config.yaml
encoder_arch: "mlp_mixer"
model: "image VQ-VAE"
dataset: "aerial photos of the United States (SatlasPretrain)"
train_examples: 203450
image_size: 64
crop_scale_min: 1
horizontal_flip: true
translate: 0.12
bottleneck: "vq"
downsampling_factor: 8
encoder_norm: "layernorm"
encoder_norm_position: "pre"
encoder_activation: "gelu"
encoder_mlp_ratio: 3
encoder_parallel_block: false
encoder_inner_norm: false
encoder_drop_path: 0.15
encoder_patch_size: [8, 8]
encoder_conv_stem: false
encoder_layers: 12
encoder_width: 128
loss: "mse"
latent_channels: 16
decoder_norm: "groupnorm"
decoder_activation: "relu"
decoder_weight_standardization: false
decoder_widths: [64, 128, 192, 256]
decoder_blocks_per_level: 3
decoder_block: "basic"
decoder_attention: false
decoder_upsampling: "pixel_shuffle"
codebook_size: 512
init: "orthogonal"
residual_init: "none"
optimizer: "muon"
muon_scale: "match_rms_adamw"
lr: 0.0052
momentum: 0.95
nesterov: true
orthogonalizer: "polar_express"
adamw_lr_other_params: 0.0029
steps: 22600
batch_size: 96
epochs: 10.7
lr_schedule: "linear"
final_lr_fraction: 0.01
warmup_steps: 4520
weight_decay: 0.01
adamw_weight_decay_other_params: 0.05
Rows from block 2 of the decoder, named by matrix and row number. Rows with one number belong to one channel. Each number is 200 + 40 x the weight over its row's rms, rounded and kept within 0 to 999. All counts start at 0. After the name is the row's rms in percent of the matrix's.
# convs0: first 3x3 conv (decoder.decb.0.0.convs.0.weight, 192x192x3x3), inputs 40-44, a 3x3 kernel for each
# convs1: second 3x3 conv (decoder.decb.0.0.convs.1.weight, 192x192x3x3, transposed), outputs 40-44, a 3x3 kernel for each
convs0.96,098,180,204,200,168,280,188,155,226,200,156,213,171,232,204,194,171,205,152,239,203,216,118,234,274,233,259,242,205,174,166,191,221,149,215,180,158,142,241,242,159,261,225,199,256,270
convs0.97,095,199,175,180,169,240,246,196,205,185,197,143,251,180,237,277,171,237,237,238,207,235,205,273,260,203,148,261,195,192,146,200,195,166,149,246,186,181,165,217,169,209,162,217,229,223
convs0.98,109,220,182,198,269,125,178,254,169,230,195,213,193,239,133,221,225,209,184,204,122,244,216,268,204,174,161,224,172,171,204,151,134,162,162,196,152,164,175,159,187,219,192,141,126,213
convs0.99,098,206,213,175,246,246,195,257,207,186,193,132,136,291,273,222,244,228,186,222,212,214,241,235,253,184,145,145,176,168,172,222,247,230,141,187,227,189,103,201,209,164,258,166,173,185
convs0.100,095,178,192,137,208,179,139,172,176,174,252,183,134,238,195,177,215,212,165,146,247,172,247,128,261,191,166,143,186,165,229,214,204,151,203,254,212,179,149,132,154,223,241,156,151,245
convs0.101,102,254,240,232,259,208,208,207,230,231,228,216,182,167,200,142,226,175,167,139,156,200,179,167,160,174,147,243,254,192,198,232,212,237,241,109,233,198,201,191,162,278,209,205,258,268
convs0.102,094,167,270,212,197,249,241,170,230,217,172,189,154,155,183,143,146,173,180,174,149,221,169,155,167,215,177,225,227,204,214,211,289,242,239,182,216,194,161,170,209,216,250,262,216,182
convs0.103,108,221,240,169,217,257,199,242,274,204,199,180,170,209,188,188,185,182,186,180,194,190,232,256,198,179,212,123,199,155,174,226,155,149,142,140,196,206,243,161,196,270,188,176,235,204
convs0.104,101,204,254,191,183,261,244,180,256,196,144,203,202,219,228,167,211,229,217,210,187,153,245,242,217,192,291,133,218,157,218,167,212,179,174,213,177,187,239,225,217,169,262,165,163,194
convs0.105,096,166,149,131,126,195,144,177,211,194,226,247,184,175,189,227,232,155,178,166,167,165,174,172,175,194,199,199,189,152,190,271,226,206,190,180,219,162,151,207,173,210,226,166,179,195
convs0.106,111,218,223,244,305,200,227,229,179,154,173,174,161,211,171,269,165,251,174,210,131,200,146,144,161,224,118,219,224,234,190,199,239,198,216,236,196,152,202,209,169,205,321,203,190,106
convs0.107,095,187,271,247,217,253,232,178,226,262,174,206,203,170,197,185,169,223,241,201,181,102,262,257,276,253,206,169,225,268,216,112,204,258,197,183,171,191,202,283,248,227,253,187,225,203
convs0.108,099,151,239,231,174,227,294,221,263,243,173,236,238,225,293,215,172,262,159,198,177,198,208,235,236,190,142,252,200,139,259,214,199,252,206,236,214,215,142,216,220,133,216,173,128,222
convs0.109,089,260,214,260,183,220,285,220,201,206,192,213,124,240,154,225,222,284,162,122,180,166,225,213,172,201,149,240,256,273,180,167,191,132,184,173,224,264,180,145,310,230,179,169,207,152
convs0.110,103,101,245,205,126,237,197,191,233,181,221,231,162,276,235,113,103,174,133,155,168,186,183,174,124,152,200,178,167,161,240,168,211,208,167,206,192,253,257,195,226,199,192,231,243,139
convs0.111,092,176,193,260,194,240,221,187,192,189,174,140,123,105,174,123,136,145,136,182,157,184,190,112,124,275,146,228,224,189,193,194,162,223,195,155,264,190,264,151,215,202,202,175,142,147
convs0.112,096,163,179,131,197,185,174,177,198,235,171,142,206,174,226,226,228,212,239,194,218,155,199,174,206,243,157,171,126,283,131,237,201,243,183,174,223,173,251,207,229,249,228,206,213,138
convs0.113,097,190,236,236,229,253,316,228,196,203,167,204,238,233,271,237,99,130,145,226,239,248,189,222,279,158,219,228,191,205,187,212,188,158,203,148,187,210,217,278,198,235,190,185,176,214
convs0.114,098,251,229,210,189,225,229,170,156,190,182,194,247,146,143,172,119,145,228,266,228,196,220,165,170,193,205,194,240,223,178,231,199,155,219,219,99,197,180,108,238,306,250,256,239,221
convs0.115,104,222,235,209,232,230,196,202,150,191,250,273,203,196,277,183,222,210,160,248,257,219,181,194,123,218,224,199,128,176,222,221,229,217,186,198,241,211,243,163,194,233,244,166,275,231
convs0.116,091,224,119,211,267,158,204,182,135,238,154,165,192,117,223,226,139,191,230,184,129,164,246,202,106,193,205,177,186,219,252,196,197,168,211,215,275,187,180,153,216,152,144,221,172,208
convs0.117,096,226,175,167,278,228,180,237,200,152,150,213,200,194,258,180,178,244,203,174,173,129,166,168,212,181,244,168,192,256,225,200,127,216,208,252,170,189,234,207,183,239,172,200,252,222
convs0.118,094,232,212,255,288,207,220,189,163,194,190,226,169,208,188,189,218,178,189,243,218,217,186,103,189,297,248,202,162,181,226,221,213,170,195,223,223,299,207,178,178,196,169,210,132,201
convs0.119,099,155,202,180,126,159,158,172,196,215,126,108,166,126,122,178,173,148,189,200,180,152,188,226,175,202,228,181,262,285,241,216,226,235,204,181,184,182,216,168,124,139,165,137,154,137
convs0.120,096,237,251,190,181,194,255,195,190,215,242,189,161,223,271,249,187,159,195,214,184,179,235,195,212,204,121,131,133,156,233,252,248,222,204,232,185,198,131,161,166,171,211,228,200,189
convs0.121,106,212,190,189,221,233,211,187,229,241,203,222,215,172,157,182,176,128,182,223,257,214,134,192,171,173,159,125,159,159,154,170,150,188,185,239,192,226,246,210,183,187,195,159,164,123
convs0.122,091,117,213,181,168,275,230,254,279,233,208,166,179,268,197,210,255,242,186,158,152,134,237,195,232,185,234,132,235,206,193,131,127,214,186,222,176,211,174,174,248,192,147,262,255,244
convs0.123,101,228,227,181,199,211,201,154,205,209,215,226,237,183,234,165,153,214,212,237,178,160,209,270,174,196,215,179,243,203,183,264,226,139,231,191,235,174,163,147,214,218,231,148,161,104
convs0.124,095,171,234,185,238,171,123,151,243,223,160,205,191,90,168,152,229,305,186,161,160,208,191,232,176,154,190,267,197,215,218,179,242,222,226,181,141,169,191,194,158,216,254,266,285,233
convs0.125,098,198,155,192,252,219,152,213,178,182,196,196,221,208,213,192,173,217,225,203,204,218,189,127,208,140,202,196,227,194,151,229,236,215,179,201,183,152,174,272,128,105,167,166,180,195
convs0.126,102,204,149,151,206,207,197,210,203,201,211,256,176,202,171,206,206,173,153,109,263,185,307,277,179,217,191,248,187,228,151,183,196,171,202,221,160,183,230,293,214,233,176,166,112,196
convs0.127,095,267,268,266,267,264,233,237,241,185,159,191,189,184,254,239,163,176,184,253,234,175,265,245,164,295,241,315,226,151,190,229,153,178,162,211,213,199,135,127,168,211,214,298,265,248
convs0.128,095,252,197,216,250,203,188,196,224,182,265,147,256,187,129,147,215,184,179,174,81,218,226,300,206,217,296,300,197,164,248,158,125,174,221,221,221,217,197,218,205,169,125,172,85,145
convs0.129,102,177,144,216,254,238,231,181,166,194,151,133,182,188,182,223,176,200,149,131,184,214,159,169,229,211,212,260,170,161,176,240,168,227,185,191,193,193,237,309,199,207,280,206,281,275
convs0.130,099,143,188,277,192,247,231,231,210,159,163,213,185,218,202,164,215,153,175,222,218,203,200,224,185,182,231,264,191,236,197,184,271,218,152,224,202,192,215,228,200,156,187,156,126,243
convs0.131,093,160,157,134,201,224,139,196,195,203,164,203,200,82,161,208,179,152,218,206,131,220,140,141,176,200,173,194,172,210,202,180,228,204,163,168,205,129,66,77,215,128,141,149,153,201
convs0.132,100,180,142,167,229,193,223,175,202,171,188,147,208,143,227,211,189,200,222,187,246,236,161,232,221,175,165,258,165,149,208,135,87,121,167,143,183,222,161,190,230,195,229,221,219,152
convs0.133,087,183,197,179,227,309,207,224,261,197,162,238,180,170,296,193,130,255,200,189,151,198,146,164,167,188,224,250,215,200,242,244,166,203,192,217,203,244,149,158,224,213,236,200,152,214
convs0.134,112,188,180,166,222,265,192,161,238,190,281,230,135,274,340,213,189,239,187,194,208,154,180,216,255,158,240,154,155,154,132,247,208,209,219,208,168,153,166,145,128,127,194,125,151,151
convs0.135,100,149,197,170,221,199,221,185,196,172,194,206,168,198,224,249,219,274,228,234,240,228,235,218,118,174,166,141,149,129,173,180,219,198,146,219,143,231,189,108,284,200,46,218,190,125
convs0.136,102,157,200,163,158,240,212,178,181,217,102,201,168,212,260,196,188,199,193,280,173,162,237,177,234,219,296,135,255,158,190,260,169,210,252,202,190,244,227,137,241,216,226,213,215,166
convs0.137,096,222,208,232,134,219,129,235,165,216,200,195,202,254,185,178,205,221,145,200,284,167,223,266,184,214,231,206,184,217,271,233,205,89,225,212,203,165,172,237,113,152,235,206,130,140
convs0.138,105,201,199,253,255,229,237,181,159,226,256,178,140,234,208,93,236,228,247,224,141,200,177,189,251,168,121,169,200,213,220,278,220,227,241,221,215,134,116,158,135,153,244,144,184,157
convs0.139,101,196,218,168,187,248,244,183,229,210,154,175,206,159,190,201,178,182,248,167,248,174,188,174,214,201,236,119,195,207,194,256,195,131,236,240,102,222,153,253,184,130,185,239,237,162
convs0.140,095,215,247,201,206,194,186,140,245,187,200,225,278,117,226,222,188,248,269,251,273,217,234,246,237,201,150,227,249,261,169,252,254,180,242,225,196,197,307,252,220,275,163,272,217,219
convs0.141,097,142,183,208,154,184,163,150,152,162,204,149,157,227,149,190,181,151,171,212,141,219,159,185,205,223,209,223,126,130,231,115,228,259,190,180,204,207,146,220,225,94,148,178,157,250
convs0.142,093,249,224,215,288,232,274,229,256,202,167,221,146,235,280,250,183,184,183,201,218,170,270,192,223,169,293,149,152,207,208,147,213,142,139,227,222,141,117,195,164,183,216,181,200,220
convs0.143,096,258,211,236,212,211,223,235,192,194,137,190,120,239,215,248,242,257,220,209,165,173,252,237,218,151,156,98,236,211,190,230,176,200,162,183,134,126,216,162,199,294,184,160,129,141
convs0.144,104,222,254,244,194,179,200,186,197,257,264,245,192,216,202,176,229,246,184,211,157,185,181,185,170,214,145,206,203,270,213,187,232,194,163,239,220,161,240,210,260,249,88,166,191,179
convs0.145,100,238,241,204,199,204,228,259,191,188,200,239,211,121,197,201,113,173,214,173,83,205,273,366,194,209,250,235,159,192,238,215,133,166,206,222,255,217,346,276,213,265,215,155,276,257
convs0.146,098,150,159,197,180,161,203,180,150,193,113,158,151,205,205,261,198,203,156,215,276,239,144,217,229,126,250,192,226,110,215,261,198,143,220,187,188,215,146,163,243,187,180,165,176,211
convs0.147,100,187,197,174,174,139,190,217,195,171,195,191,206,212,230,181,142,227,159,211,213,252,244,179,270,163,228,281,254,166,217,231,220,222,162,202,236,176,234,180,206,231,190,170,132,157
convs0.148,096,224,215,132,207,186,149,242,208,195,162,221,156,189,190,162,226,250,231,208,197,195,196,317,185,146,166,218,213,232,226,111,104,156,200,298,255,213,202,188,232,237,207,196,249,172
convs0.149,093,224,194,237,256,276,190,187,204,177,217,206,149,237,181,125,251,238,176,214,240,213,162,219,251,213,168,200,198,253,194,185,235,236,181,202,233,238,172,183,183,135,184,173,173,168
convs0.150,098,203,239,197,197,203,207,174,259,129,269,269,181,282,305,210,144,219,176,204,175,119,197,272,183,156,222,207,158,272,192,241,233,141,162,200,193,162,213,215,169,246,184,192,235,240
convs0.151,104,202,223,233,203,167,208,189,205,211,141,142,153,121,160,180,158,163,175,173,177,145,214,259,241,181,259,195,171,197,188,171,135,131,166,208,198,95,126,65,237,197,289,111,172,139
convs0.152,091,156,214,215,268,231,174,238,152,180,205,153,170,184,140,183,159,205,234,200,170,245,138,300,315,236,118,200,231,205,203,188,188,177,192,109,149,106,234,192,160,211,213,216,221,167
convs0.153,098,224,218,187,124,169,172,231,170,214,169,263,208,166,284,160,186,226,183,241,198,156,213,218,153,239,179,145,202,181,198,211,164,278,224,195,209,185,201,266,213,236,178,176,194,277
convs0.154,090,159,155,135,203,144,187,180,146,94,199,250,222,233,179,177,177,205,227,154,160,206,130,170,144,193,108,157,195,209,168,205,168,218,244,235,198,185,217,202,179,199,160,154,198,199
convs0.155,099,206,219,194,220,214,209,197,233,231,164,181,189,243,201,187,149,141,199,164,170,199,183,328,300,139,244,182,207,184,194,182,197,214,189,211,129,243,276,222,189,197,177,159,211,159
convs0.156,102,177,183,171,237,228,236,217,214,160,201,206,153,376,225,161,248,152,128,252,210,186,217,291,274,314,272,197,237,184,172,222,285,190,205,221,224,98,243,199,175,275,196,198,284,261
convs0.157,101,219,195,169,184,216,191,208,210,187,155,188,183,170,208,190,176,191,176,115,199,185,84,241,213,161,192,249,203,229,198,222,281,236,221,236,246,251,237,234,202,266,299,159,253,187
convs0.158,116,191,177,222,204,193,225,188,230,207,155,172,200,196,197,268,214,175,212,170,194,125,201,334,216,171,232,215,214,216,164,205,174,138,199,173,178,196,258,210,198,269,220,126,217,181
convs0.159,103,175,171,204,153,174,168,178,136,160,200,261,209,165,194,198,158,157,206,210,187,211,181,227,176,184,215,249,215,191,174,198,212,221,212,240,190,239,186,203,224,193,270,244,226,153
convs0.160,109,195,150,204,192,228,156,195,200,185,199,148,204,218,194,169,272,246,186,179,210,150,243,211,125,217,221,244,235,202,160,175,211,197,221,206,200,207,289,240,257,229,216,202,197,180
convs0.161,094,209,137,255,233,96,207,174,139,196,229,135,175,176,185,248,215,226,203,279,227,181,266,196,187,245,134,104,194,259,138,196,313,184,162,185,132,204,217,161,152,125,229,179,203,132
convs0.162,098,195,191,173,234,192,194,171,176,163,206,149,186,229,171,190,236,235,237,222,192,174,201,211,144,221,238,119,170,193,156,161,101,112,192,239,171,236,149,248,200,345,252,195,175,295
convs0.163,095,140,118,125,153,215,141,236,233,199,151,161,165,246,244,164,263,239,196,156,197,168,197,163,167,145,183,181,189,199,215,168,98,127,158,176,189,195,196,165,149,153,211,174,253,233
convs0.164,100,147,214,145,187,223,178,210,235,194,227,255,189,221,218,234,168,210,225,241,206,289,183,242,239,200,167,244,228,207,237,231,225,213,215,183,198,223,179,202,153,190,188,214,188,245
convs0.165,098,198,240,205,212,167,147,194,184,191,218,191,157,208,187,212,186,223,237,141,178,119,199,230,194,223,197,177,189,185,223,191,197,186,236,223,185,244,198,227,203,213,210,231,238,172
convs1.96,082,109,151,157,132,145,164,149,156,150,264,280,180,236,225,181,210,204,237,155,200,202,151,225,258,135,267,199,193,222,133,230,213,143,208,202,178,214,209,242,269,231,199,248,218,227
convs1.97,087,205,177,181,133,138,186,128,127,142,169,147,182,163,214,269,227,260,241,184,159,163,147,179,183,160,164,141,187,223,188,245,272,154,158,225,145,195,256,228,191,263,219,212,210,225
convs1.98,093,197,192,207,235,198,183,238,244,209,217,150,171,229,224,173,284,214,193,218,231,266,164,210,227,185,238,210,203,252,255,227,252,254,182,271,264,268,272,224,210,172,197,170,173,219
convs1.99,083,146,205,142,138,133,158,167,177,126,187,159,175,216,188,155,250,256,271,212,258,199,209,192,214,198,212,152,203,249,272,161,166,215,211,201,238,217,290,230,164,274,279,208,313,283
convs1.100,091,149,209,192,206,212,145,209,220,185,216,225,229,242,229,209,257,204,172,230,204,203,194,236,171,239,170,212,223,194,227,259,258,128,194,226,231,124,180,145,234,278,209,281,217,217
convs1.101,085,179,141,162,160,168,179,179,168,246,187,195,190,243,210,193,196,201,149,201,219,171,299,321,237,255,261,170,207,255,210,201,218,211,161,181,223,191,179,221,232,220,192,179,188,178
convs1.102,092,233,215,234,228,217,248,250,215,261,157,212,226,213,258,214,215,217,181,100,228,261,184,186,254,238,239,181,283,283,226,258,289,232,239,231,200,246,205,223,188,249,207,131,212,234
convs1.103,121,233,160,226,206,185,205,232,216,199,204,145,159,211,212,170,177,180,170,144,152,112,200,231,179,200,190,236,211,224,262,220,186,221,203,124,156,197,303,224,184,253,143,184,227,128
convs1.104,075,145,123,195,103,169,198,168,200,230,264,227,210,277,254,203,265,219,154,316,101,241,200,104,192,199,172,219,204,178,210,226,187,227,188,193,177,152,270,205,168,212,132,210,204,206
convs1.105,151,223,193,189,214,167,220,216,172,225,180,188,266,205,261,221,237,196,163,196,181,149,258,283,198,212,170,193,193,234,255,162,203,210,127,258,203,181,227,197,127,156,182,186,212,194
convs1.106,107,137,167,156,161,61,157,126,153,74,213,253,175,200,257,207,236,247,221,296,248,159,203,348,221,160,221,180,221,152,249,296,232,235,125,178,219,201,192,231,191,246,237,173,139,183
convs1.107,076,165,190,184,137,167,116,133,189,193,220,147,174,170,241,158,265,289,188,178,180,151,178,157,128,270,230,195,229,207,243,219,247,268,162,97,145,202,211,186,199,166,172,120,199,186
convs1.108,099,173,162,196,171,165,157,152,141,147,229,231,251,134,121,148,165,229,183,170,243,247,164,117,247,216,158,232,180,199,195,207,160,140,138,196,176,203,264,167,182,306,141,270,250,162
convs1.109,075,205,179,176,221,183,179,218,198,173,243,151,185,192,225,191,314,235,246,171,183,173,207,223,152,216,169,237,211,263,256,254,228,216,165,153,190,258,243,257,206,172,180,227,157,187
convs1.110,093,192,153,220,175,149,220,175,157,225,198,282,254,219,244,297,214,220,198,193,226,187,188,245,268,239,177,218,236,199,183,258,229,207,190,133,175,235,202,197,187,243,208,203,207,168
convs1.111,099,229,198,219,212,269,191,242,250,177,158,240,255,206,308,329,183,364,302,185,226,161,241,205,165,176,184,189,201,262,195,232,208,164,168,186,140,250,247,259,229,194,234,198,232,170
convs1.112,107,216,211,184,246,175,156,171,110,174,197,223,127,170,177,222,236,172,186,197,207,202,205,187,228,190,111,258,280,226,235,203,217,210,199,181,198,222,165,239,141,160,153,172,155,149
convs1.113,102,155,168,169,111,165,130,106,131,220,199,262,256,191,169,200,190,171,199,155,211,243,149,185,250,187,211,219,240,264,198,196,194,199,197,137,172,202,163,205,157,177,175,122,225,203
convs1.114,083,219,232,194,152,118,163,208,144,189,187,243,264,242,237,298,212,263,262,211,246,206,226,253,227,199,196,172,231,164,183,264,205,202,196,193,120,263,202,147,243,198,138,302,244,198
convs1.115,081,242,209,189,168,229,215,150,143,173,235,187,232,259,215,160,198,176,230,155,137,175,294,203,210,211,171,141,194,213,247,206,207,239,168,177,193,152,184,231,163,185,203,225,232,198
convs1.116,112,194,196,161,197,144,199,187,220,219,223,172,157,251,197,220,191,158,184,220,231,201,196,233,195,197,291,194,183,179,193,149,223,232,200,191,161,161,153,133,140,191,143,207,272,202
convs1.117,094,192,184,208,204,174,182,212,210,160,213,185,224,187,167,222,237,195,181,159,172,160,227,332,216,219,262,155,200,187,168,176,178,193,194,150,190,223,142,179,226,122,262,179,157,250
convs1.118,075,173,139,165,134,93,79,152,160,166,178,165,215,189,180,168,262,191,241,160,161,143,218,285,259,193,200,161,183,202,211,194,258,206,194,241,230,175,230,217,185,219,175,228,292,239
convs1.119,091,210,205,264,225,201,270,234,221,281,232,249,164,223,210,170,235,197,201,159,164,218,141,162,143,175,161,187,187,222,183,202,228,215,288,247,224,210,217,271,212,245,224,239,247,262
convs1.120,130,155,235,211,166,237,234,199,183,180,193,234,224,225,184,172,226,196,168,270,272,211,145,138,220,166,162,146,199,167,197,224,228,216,220,233,240,278,200,216,230,194,214,123,67,167
convs1.121,129,191,127,165,216,143,182,194,196,210,255,186,176,220,219,210,226,226,229,264,294,252,247,265,204,202,263,195,247,198,210,223,213,189,278,249,226,221,247,193,142,189,166,181,165,181
convs1.122,075,199,161,164,149,89,186,175,188,210,124,122,111,158,184,194,163,244,198,227,174,188,150,212,212,230,224,198,207,205,212,188,257,251,253,208,189,279,223,168,291,250,151,269,325,229
convs1.123,079,196,188,181,192,214,215,249,164,209,154,210,209,236,257,284,169,190,210,239,206,125,208,174,173,191,210,199,210,205,222,270,186,190,174,162,208,281,186,258,235,217,209,254,269,198
convs1.124,096,183,171,170,200,209,208,217,199,160,188,186,206,214,220,229,205,207,239,129,182,202,255,243,239,157,236,206,200,216,180,207,147,186,141,240,206,243,195,215,174,169,243,151,92,190
convs1.125,121,165,204,228,217,177,235,137,136,149,256,188,173,281,156,167,223,236,301,156,126,169,230,239,228,229,334,254,241,212,186,210,185,193,268,192,227,194,193,210,193,293,296,143,177,155
convs1.126,082,174,169,162,219,149,167,210,246,169,305,209,218,180,247,272,238,237,201,209,184,212,246,245,163,209,98,222,180,202,202,214,243,162,195,216,144,220,268,247,189,166,166,229,208,180
convs1.127,098,198,165,157,152,181,180,159,121,137,197,215,178,180,189,201,223,199,187,134,150,119,200,181,138,155,158,158,207,220,197,161,211,177,193,173,172,212,164,119,220,229,247,264,263,213
convs1.128,122,178,270,186,262,218,249,180,244,202,183,203,203,123,102,188,243,229,205,130,174,232,116,18,218,202,269,229,162,183,200,207,227,197,155,254,262,231,237,221,265,289,227,219,198,202
convs1.129,083,172,193,213,85,171,173,126,194,193,238,212,199,250,253,262,287,238,219,84,95,153,123,140,226,229,225,240,238,237,204,123,264,227,215,208,248,203,179,166,136,176,164,189,195,240
convs1.130,111,210,170,153,126,189,211,117,184,237,214,215,210,152,161,207,189,181,194,271,223,170,242,296,284,194,257,327,148,216,240,189,128,231,206,156,188,225,208,149,294,297,127,220,276,215
convs1.131,091,153,142,178,188,213,214,214,237,219,228,263,291,252,286,291,247,222,242,151,158,186,190,179,185,230,223,211,214,204,164,184,221,184,177,227,220,181,236,212,153,213,224,205,215,212
convs1.132,113,224,201,275,188,121,236,212,170,261,134,194,202,134,201,208,182,225,178,226,168,226,238,210,247,165,164,216,174,226,220,189,252,266,184,178,147,251,226,197,134,248,199,192,204,266
convs1.133,100,116,97,163,176,94,139,155,167,237,144,189,224,232,242,256,228,215,214,211,164,199,192,127,177,187,323,210,152,144,165,178,221,189,233,250,244,131,174,198,177,243,234,145,219,277
convs1.134,100,242,176,175,226,214,155,269,248,274,195,163,140,200,54,93,253,157,154,204,137,222,159,108,156,218,213,196,206,154,233,141,204,167,242,186,163,195,201,213,199,267,197,200,192,202
convs1.135,089,180,199,221,200,227,206,169,150,188,156,158,147,193,165,186,237,166,195,231,223,186,234,169,182,137,166,205,242,179,270,216,261,256,224,225,243,272,230,224,229,200,217,271,186,221
convs1.136,120,198,212,238,183,154,161,212,181,176,212,184,225,208,186,119,231,210,190,220,133,231,161,116,164,208,207,127,197,180,207,184,190,116,214,210,154,227,233,192,178,178,143,269,135,149
convs1.137,076,168,222,155,207,174,225,248,181,161,250,253,256,315,285,285,229,231,249,195,147,201,279,166,166,180,125,174,258,205,204,281,204,161,177,207,167,262,188,161,195,214,175,217,249,226
convs1.138,129,192,212,139,178,136,149,200,158,141,190,171,145,199,164,164,219,171,163,254,226,202,270,301,271,226,244,200,187,157,155,185,209,170,173,191,179,153,183,233,169,173,240,162,206,264
convs1.139,110,271,216,223,152,240,206,169,169,233,223,154,182,155,164,162,223,148,186,134,153,184,80,194,220,219,165,207,223,186,210,200,222,209,261,211,219,154,226,167,180,204,151,128,174,181
convs1.140,080,200,168,253,210,200,167,267,183,208,150,174,227,180,205,266,148,205,202,244,258,218,134,246,148,137,168,196,205,174,143,269,222,197,233,166,191,196,202,156,227,195,219,207,144,211
convs1.141,103,182,137,155,197,180,194,251,204,221,206,213,224,229,255,242,252,273,218,196,199,178,200,202,223,231,287,202,215,183,149,154,153,148,150,235,189,235,228,248,263,263,278,290,264,279
convs1.142,075,145,170,177,182,176,162,173,96,182,208,171,143,154,150,151,266,211,224,170,189,194,130,238,124,302,248,191,218,179,278,222,259,268,252,191,263,179,193,225,220,256,217,216,235,239
convs1.143,080,158,106,128,138,94,166,137,140,148,148,172,175,218,246,165,257,203,228,186,197,197,119,143,139,155,161,159,235,239,223,238,229,250,182,207,223,232,226,201,239,205,177,215,232,224
convs1.144,124,225,202,227,216,184,180,234,231,155,208,200,213,197,198,185,156,149,168,167,144,260,138,93,269,206,174,226,185,241,221,172,240,201,168,195,187,263,271,208,221,224,206,238,161,200
convs1.145,107,191,214,178,225,226,174,225,206,178,173,237,255,185,210,204,237,222,210,209,244,141,220,80,205,271,272,158,222,198,189,187,142,177,161,196,217,182,131,296,155,140,229,105,24,146
convs1.146,085,228,249,220,180,235,173,198,245,237,202,162,185,194,168,171,182,155,187,158,189,169,105,139,264,207,151,172,219,255,157,243,295,204,182,242,230,200,183,209,175,197,156,179,234,163
convs1.147,087,213,203,198,237,236,207,224,209,156,194,213,191,147,160,174,168,186,174,118,143,202,179,286,142,174,223,168,220,253,242,238,182,202,213,147,185,243,253,223,204,223,170,193,204,299
convs1.148,104,257,218,188,172,171,212,237,218,212,131,150,190,222,270,190,149,155,215,150,153,228,235,183,196,191,197,197,203,136,133,132,195,258,190,152,126,229,198,201,145,131,145,243,241,181
convs1.149,132,188,219,187,168,228,161,239,205,184,138,207,262,98,156,289,144,178,275,290,286,191,193,177,157,175,224,205,161,212,158,121,196,180,193,190,230,242,164,189,246,204,197,252,151,191
convs1.150,096,243,213,258,229,227,197,224,147,172,216,231,180,212,132,176,215,170,174,189,174,174,177,119,195,266,199,198,193,196,192,195,197,147,166,141,163,211,193,240,220,221,175,194,160,159
convs1.151,088,161,158,167,236,214,197,163,172,144,148,139,170,171,129,213,146,128,197,201,183,264,214,171,262,182,229,257,223,208,199,230,221,190,267,203,205,138,127,121,178,174,114,197,185,154
convs1.152,116,201,204,218,249,144,210,185,192,244,197,182,195,191,220,190,227,188,209,201,222,193,184,161,218,177,251,194,208,225,182,201,222,180,127,213,149,165,214,253,193,181,202,213,182,204
convs1.153,104,155,271,143,197,270,228,179,181,210,203,170,204,237,129,183,176,162,162,169,280,197,181,235,185,217,220,196,234,166,195,139,219,172,249,229,208,151,116,201,143,160,197,143,148,169
convs1.154,086,260,280,246,263,296,263,250,281,245,209,326,273,138,215,199,173,142,172,246,266,172,191,169,180,121,197,190,204,226,189,212,248,182,190,205,192,119,146,194,116,106,163,152,93,181
convs1.155,088,194,182,201,202,195,179,155,131,175,188,229,209,169,132,130,233,190,186,192,132,219,128,54,206,203,200,283,236,223,199,199,170,219,243,264,241,229,160,263,190,238,210,204,207,243
convs1.156,119,208,214,194,201,238,233,189,201,222,159,279,140,209,145,114,215,154,154,201,142,138,162,179,228,215,271,216,196,237,166,173,183,164,221,191,141,192,119,222,183,150,226,167,195,320
convs1.157,105,269,232,196,183,230,218,231,223,176,175,188,199,212,188,219,215,212,172,188,138,184,159,169,183,206,205,214,170,131,181,196,127,190,186,141,189,198,193,216,231,179,214,189,177,170
convs1.158,101,133,129,130,126,120,94,162,152,118,234,194,177,223,234,171,187,228,204,180,173,203,239,199,228,224,218,192,214,219,209,221,191,199,185,166,164,227,213,209,255,248,210,210,180,198
convs1.159,103,196,205,195,243,226,219,167,206,257,113,133,139,155,150,135,153,180,165,226,234,162,317,198,198,188,188,219,135,193,225,222,197,213,179,243,160,237,213,195,216,203,193,204,248,175
convs1.160,088,183,227,149,217,197,252,225,297,181,175,170,136,168,210,170,154,200,163,210,176,233,278,238,179,176,194,181,232,166,212,170,191,233,219,265,170,204,164,169,183,176,124,215,147,144
convs1.161,089,253,236,189,217,237,216,181,247,198,207,131,178,175,207,220,181,260,156,235,293,100,203,313,112,245,205,175,200,171,247,205,142,170,131,170,235,173,160,146,225,253,202,147,125,203
convs1.162,086,211,244,228,274,283,196,200,208,238,167,254,174,203,246,133,162,238,196,290,217,202,242,143,247,247,219,143,235,204,234,203,267,286,234,181,229,182,204,177,160,113,152,256,259,198
convs1.163,106,204,187,175,243,257,207,222,221,198,107,199,188,197,260,197,167,185,189,261,224,262,182,219,226,225,180,214,195,176,106,240,248,185,190,157,158,213,220,201,147,163,146,147,116,142
convs1.164,078,230,172,226,188,173,171,234,104,244,263,235,242,240,307,217,169,204,208,188,247,196,220,221,272,103,221,219,211,192,125,183,211,117,137,117,134,170,219,208,229,235,234,250,206,195
convs1.165,088,186,211,194,216,206,252,199,200,233,197,120,227,183,265,208,155,192,218,216,113,198,231,138,145,196,214,247,249,200,170,220,216,190,211,213,153,219,190,227,218,193,213,205,189,172